python train.py --arch="swin" --model="image classifier" --dataset="capsule endoscopy frames (Kvasir-Capsule)" --train_examples=42238 --image_size=48 --crop_scale_min=0.5 --horizontal_flip=true --targets=["finding"] --num_classes=11 --norm="rmsnorm" --norm_position="pre" --hidden_act="swiglu" --mlp_ratio=2.67 --head_dim=48 --fused_qkv=false --bias="none" --qk_norm=false --parallel_block=false --inner_norm=false --drop_path=0.15 --patch_size=[2, 2] --depths=[2, 3, 4, 2] --widths=[48, 96, 192, 384] --mixing="mixup" --loss="cross_entropy" --init="xavier_uniform" --residual_init="none" --optimizer="soap" --beta2=0.999 --learning_rate=0.0026 --beta1=0.95 --shampoo_beta=0.999 --eps=1e-08 --precondition_frequency=32 --max_precond_dim=512 --one_sided=false --adamw_lr_other_params=0.0021 --max_grad_norm=5.0 --max_steps=12300 --batch_size=512 --epochs=149.1 --lr_schedule="cosine" --final_lr_fraction=0 --warmup_steps=240 --weight_decay=0.06 --adamw_weight_decay_other_params=0.05
Rows from block 2 of a small image classifier, named by matrix and row number. Rows with one number belong to one neuron. Each number is 500 + 25 x the weight over its row's rms, rounded and kept within 0 to 999. All counts start at 0. Numbers have three digits each.
After each neuron's rows are labels from the 100 images, of 14848, where the neuron reaches its largest size: "responds to" is what is common among them. Only what is clearly more common there than usual is listed. The data: capsule endoscopy frames (Kvasir-Capsule).
# gate: MLP gate (model.blocks.2.mlp.gate.weight, 256x96), inputs 0-95
# fc1: MLP up (model.blocks.2.mlp.fc1.weight, 256x96), inputs 0-95
# fc2: MLP down (model.blocks.2.mlp.fc2.weight, 96x256, transposed), outputs 0-95

gate.54:502504552533499528514484481482465463522496528480509509511493446477510468535496484491506494504460479539490476518475544461491454471515492506509506510497494492468478463482512532525536532476477472494481457460485479515462500450514468505461516505457508489479500496536513498482466505497485474562
fc1.54:519475525501499499470543543473458536521502529461479511502491475494474473502508489481488447479490533504530482543527485475483473504464495577481492524462478500466495472485492507538500524507496482514484477491501465506478487492505501516418480531486515520466509516531497489485501491442510502510
fc2.54:500547498478476469521458479520547496477461449492543479482468502516551522497525485484508550475483457484490543495458503518508503494456472483510515479487504492499482467497538497482489485517498524496505550511467491492510480509484530472553500498519513518497464528478441469501489497501532484468
responds to: finding: ileocecal valve

gate.230:513528499537477451535473462461497498476498477509479485502484461444524524475534518500493500505501493475464487520479491477503536490511490498533512521493493500517558476498530487502529507498518503527522548558502508511507464502530467508527533507491457494457493485515458500431470468501502509470
fc1.230:487503513475500535516555513544504481495470513518494475486534515479523482523481501476487540468455562539516525501523486512497477487503540493457499476448506471491499492481481529458456535471519498539499457473533532474535541540489491484475482517509502498514506506477528534500505507487524476494
fc2.230:518498495450509517495515492484475515495540496512522488547491505523461452544472499462536471536508527488533536500495454517511473466493439497523497502493475519489495523515524500476494521472523464476542447539545518477506526502496468487476492469486514490518508469493508508536490502530553485495
responds to: finding: reduced mucosal view

gate.51:491532552501495529491509459499524519480509522542531485484491494504550484490510460506470502512517440514523474468481463469473537476544466510500500473467501546487499468511506512492507490485512508506527497483509485494527493507471474524504481498491458495503459517467502479506531549463579489521
fc1.51:500504531518478508509471475477488494474491485520523444499451501456513498491484452529479489514469496546528454512474480510499525503538511478484515492508513501481519479515520502489490466481529505501486541511501484524542512522516495509511475464520462468522475549489507492491559569510560484529
fc2.51:502543457500524495525494506512477477532505494500475523525528490523473470439500538468529468465512535477474498512491523536524486504492499513480486513476441449554483508488503501507505509512482481463484454540530490493470470521470500480488505489518509496484522481511525519509445460495448519478
responds to: finding: reduced mucosal view

gate.129:449498525514467513495505476517474525508474457528551481504503494475557506525520490454493506525498484467492478516512490498488486508549502489462534474542503503443521480504521536487548491490515502539487528504508533481482532483529522490515501457487487477447462494506495476495538489496451474510
fc1.129:472520523474495476521491481496539489505488536485448551491525461528482528499495580463483517478483526481528516481475519537492507501469482535517479518491462570522500550490504476501498539499479548521500530505498504508526494481494476483498489493538509501508511521517454525484462495503525480511
fc2.129:469478504528535497518511510505546500526523465510566500505459494499531458481471464529458475495544512491473515543515495546491505456518508501488540487494486490443434490500495514499522490517493506457480500480517492510475493484505529502496534508478469503474483500508511506507517526437527464487
responds to: finding: reduced mucosal view

gate.103:536465507497445499463537499510544469502519470518491496534477540530449540452476491485534481497504483515517520508538528527522492489525528536474500519499480471506448505520496521506475468521512528508511510499470505523518521526476523513516504483522507477537533522441527490481467501465476526500
fc1.103:488482482481536510500505507507488508527541551530471480479514506472497469554479512512461481515500468479477443489444503486454460522473485496540536516487495497484545481486485481465503513474522439463492492503494515513491453489505495455499511497528518531483488538541473521491525513503489494480
fc2.103:518450540519487488508518487474543490477528505505518488538440500538477524513507471496526524460475480522536498493531506490486518504483490506522503535511509532453486514539505504512477479498479498551538517487473491477510500462507533476461502445484479526528463512530465496477524556499515507473
responds to: finding: reduced mucosal view

gate.173:519456489502522478513489516513454526515490483503513489544460472548539488487508528496482495479467497507524558545475531505478477511474504472492514514580500448498519527474469503526509487503511514533501495504513537510489542509512482541511510468502496553513493518471487523510508450493489532481
fc1.173:459485506499539447488470470507478520505492490501506486504485473519532518459460514494517514533520475445513555541512519521494473518501521483496494461552480506477489497488460515512555474479456516537505463505522517513524550482515516529505512483514502472488521522454467512487488463497466504497
fc2.173:520495531476529498520529521493552528512551523512453504565500498485513516457494527506490518475567498516481461517536503496479511477472477520534516511505527477498495495500533545517492505544492481473495555508465468501508494509522496475487488505543525456482465524530520492535493523486511491501
responds to: finding: reduced mucosal view

gate.156:508503504484521487512542498465555530511504527492529510498525493501542518509480516504438515502535495450538491543508505569491506492520520502523506532511472537488518502525496518488540522500455511456508491485488476528497504494503496476520493499544527473426442531511500477498498482509510523498
fc1.156:502459480497519514487496482498520504456513474477515518488491509515521512532472533491505537505523517480501489530473478523525536501468551457507521475506494501556518545515537494473470538511466530509488495509484462494467504479477527430472527523531514498526466486470464512519489474463476541508
fc2.156:434537539493449497518469494478484501486498499521506507475457470510481505531513480528529510506500479496487524443491548469471525520483496522529509503496517449502499501491486491483488506512514506517456540523491536481489482484501466565507477497515455441549525471502506487511520481502481475493
responds to: finding: ileocecal valve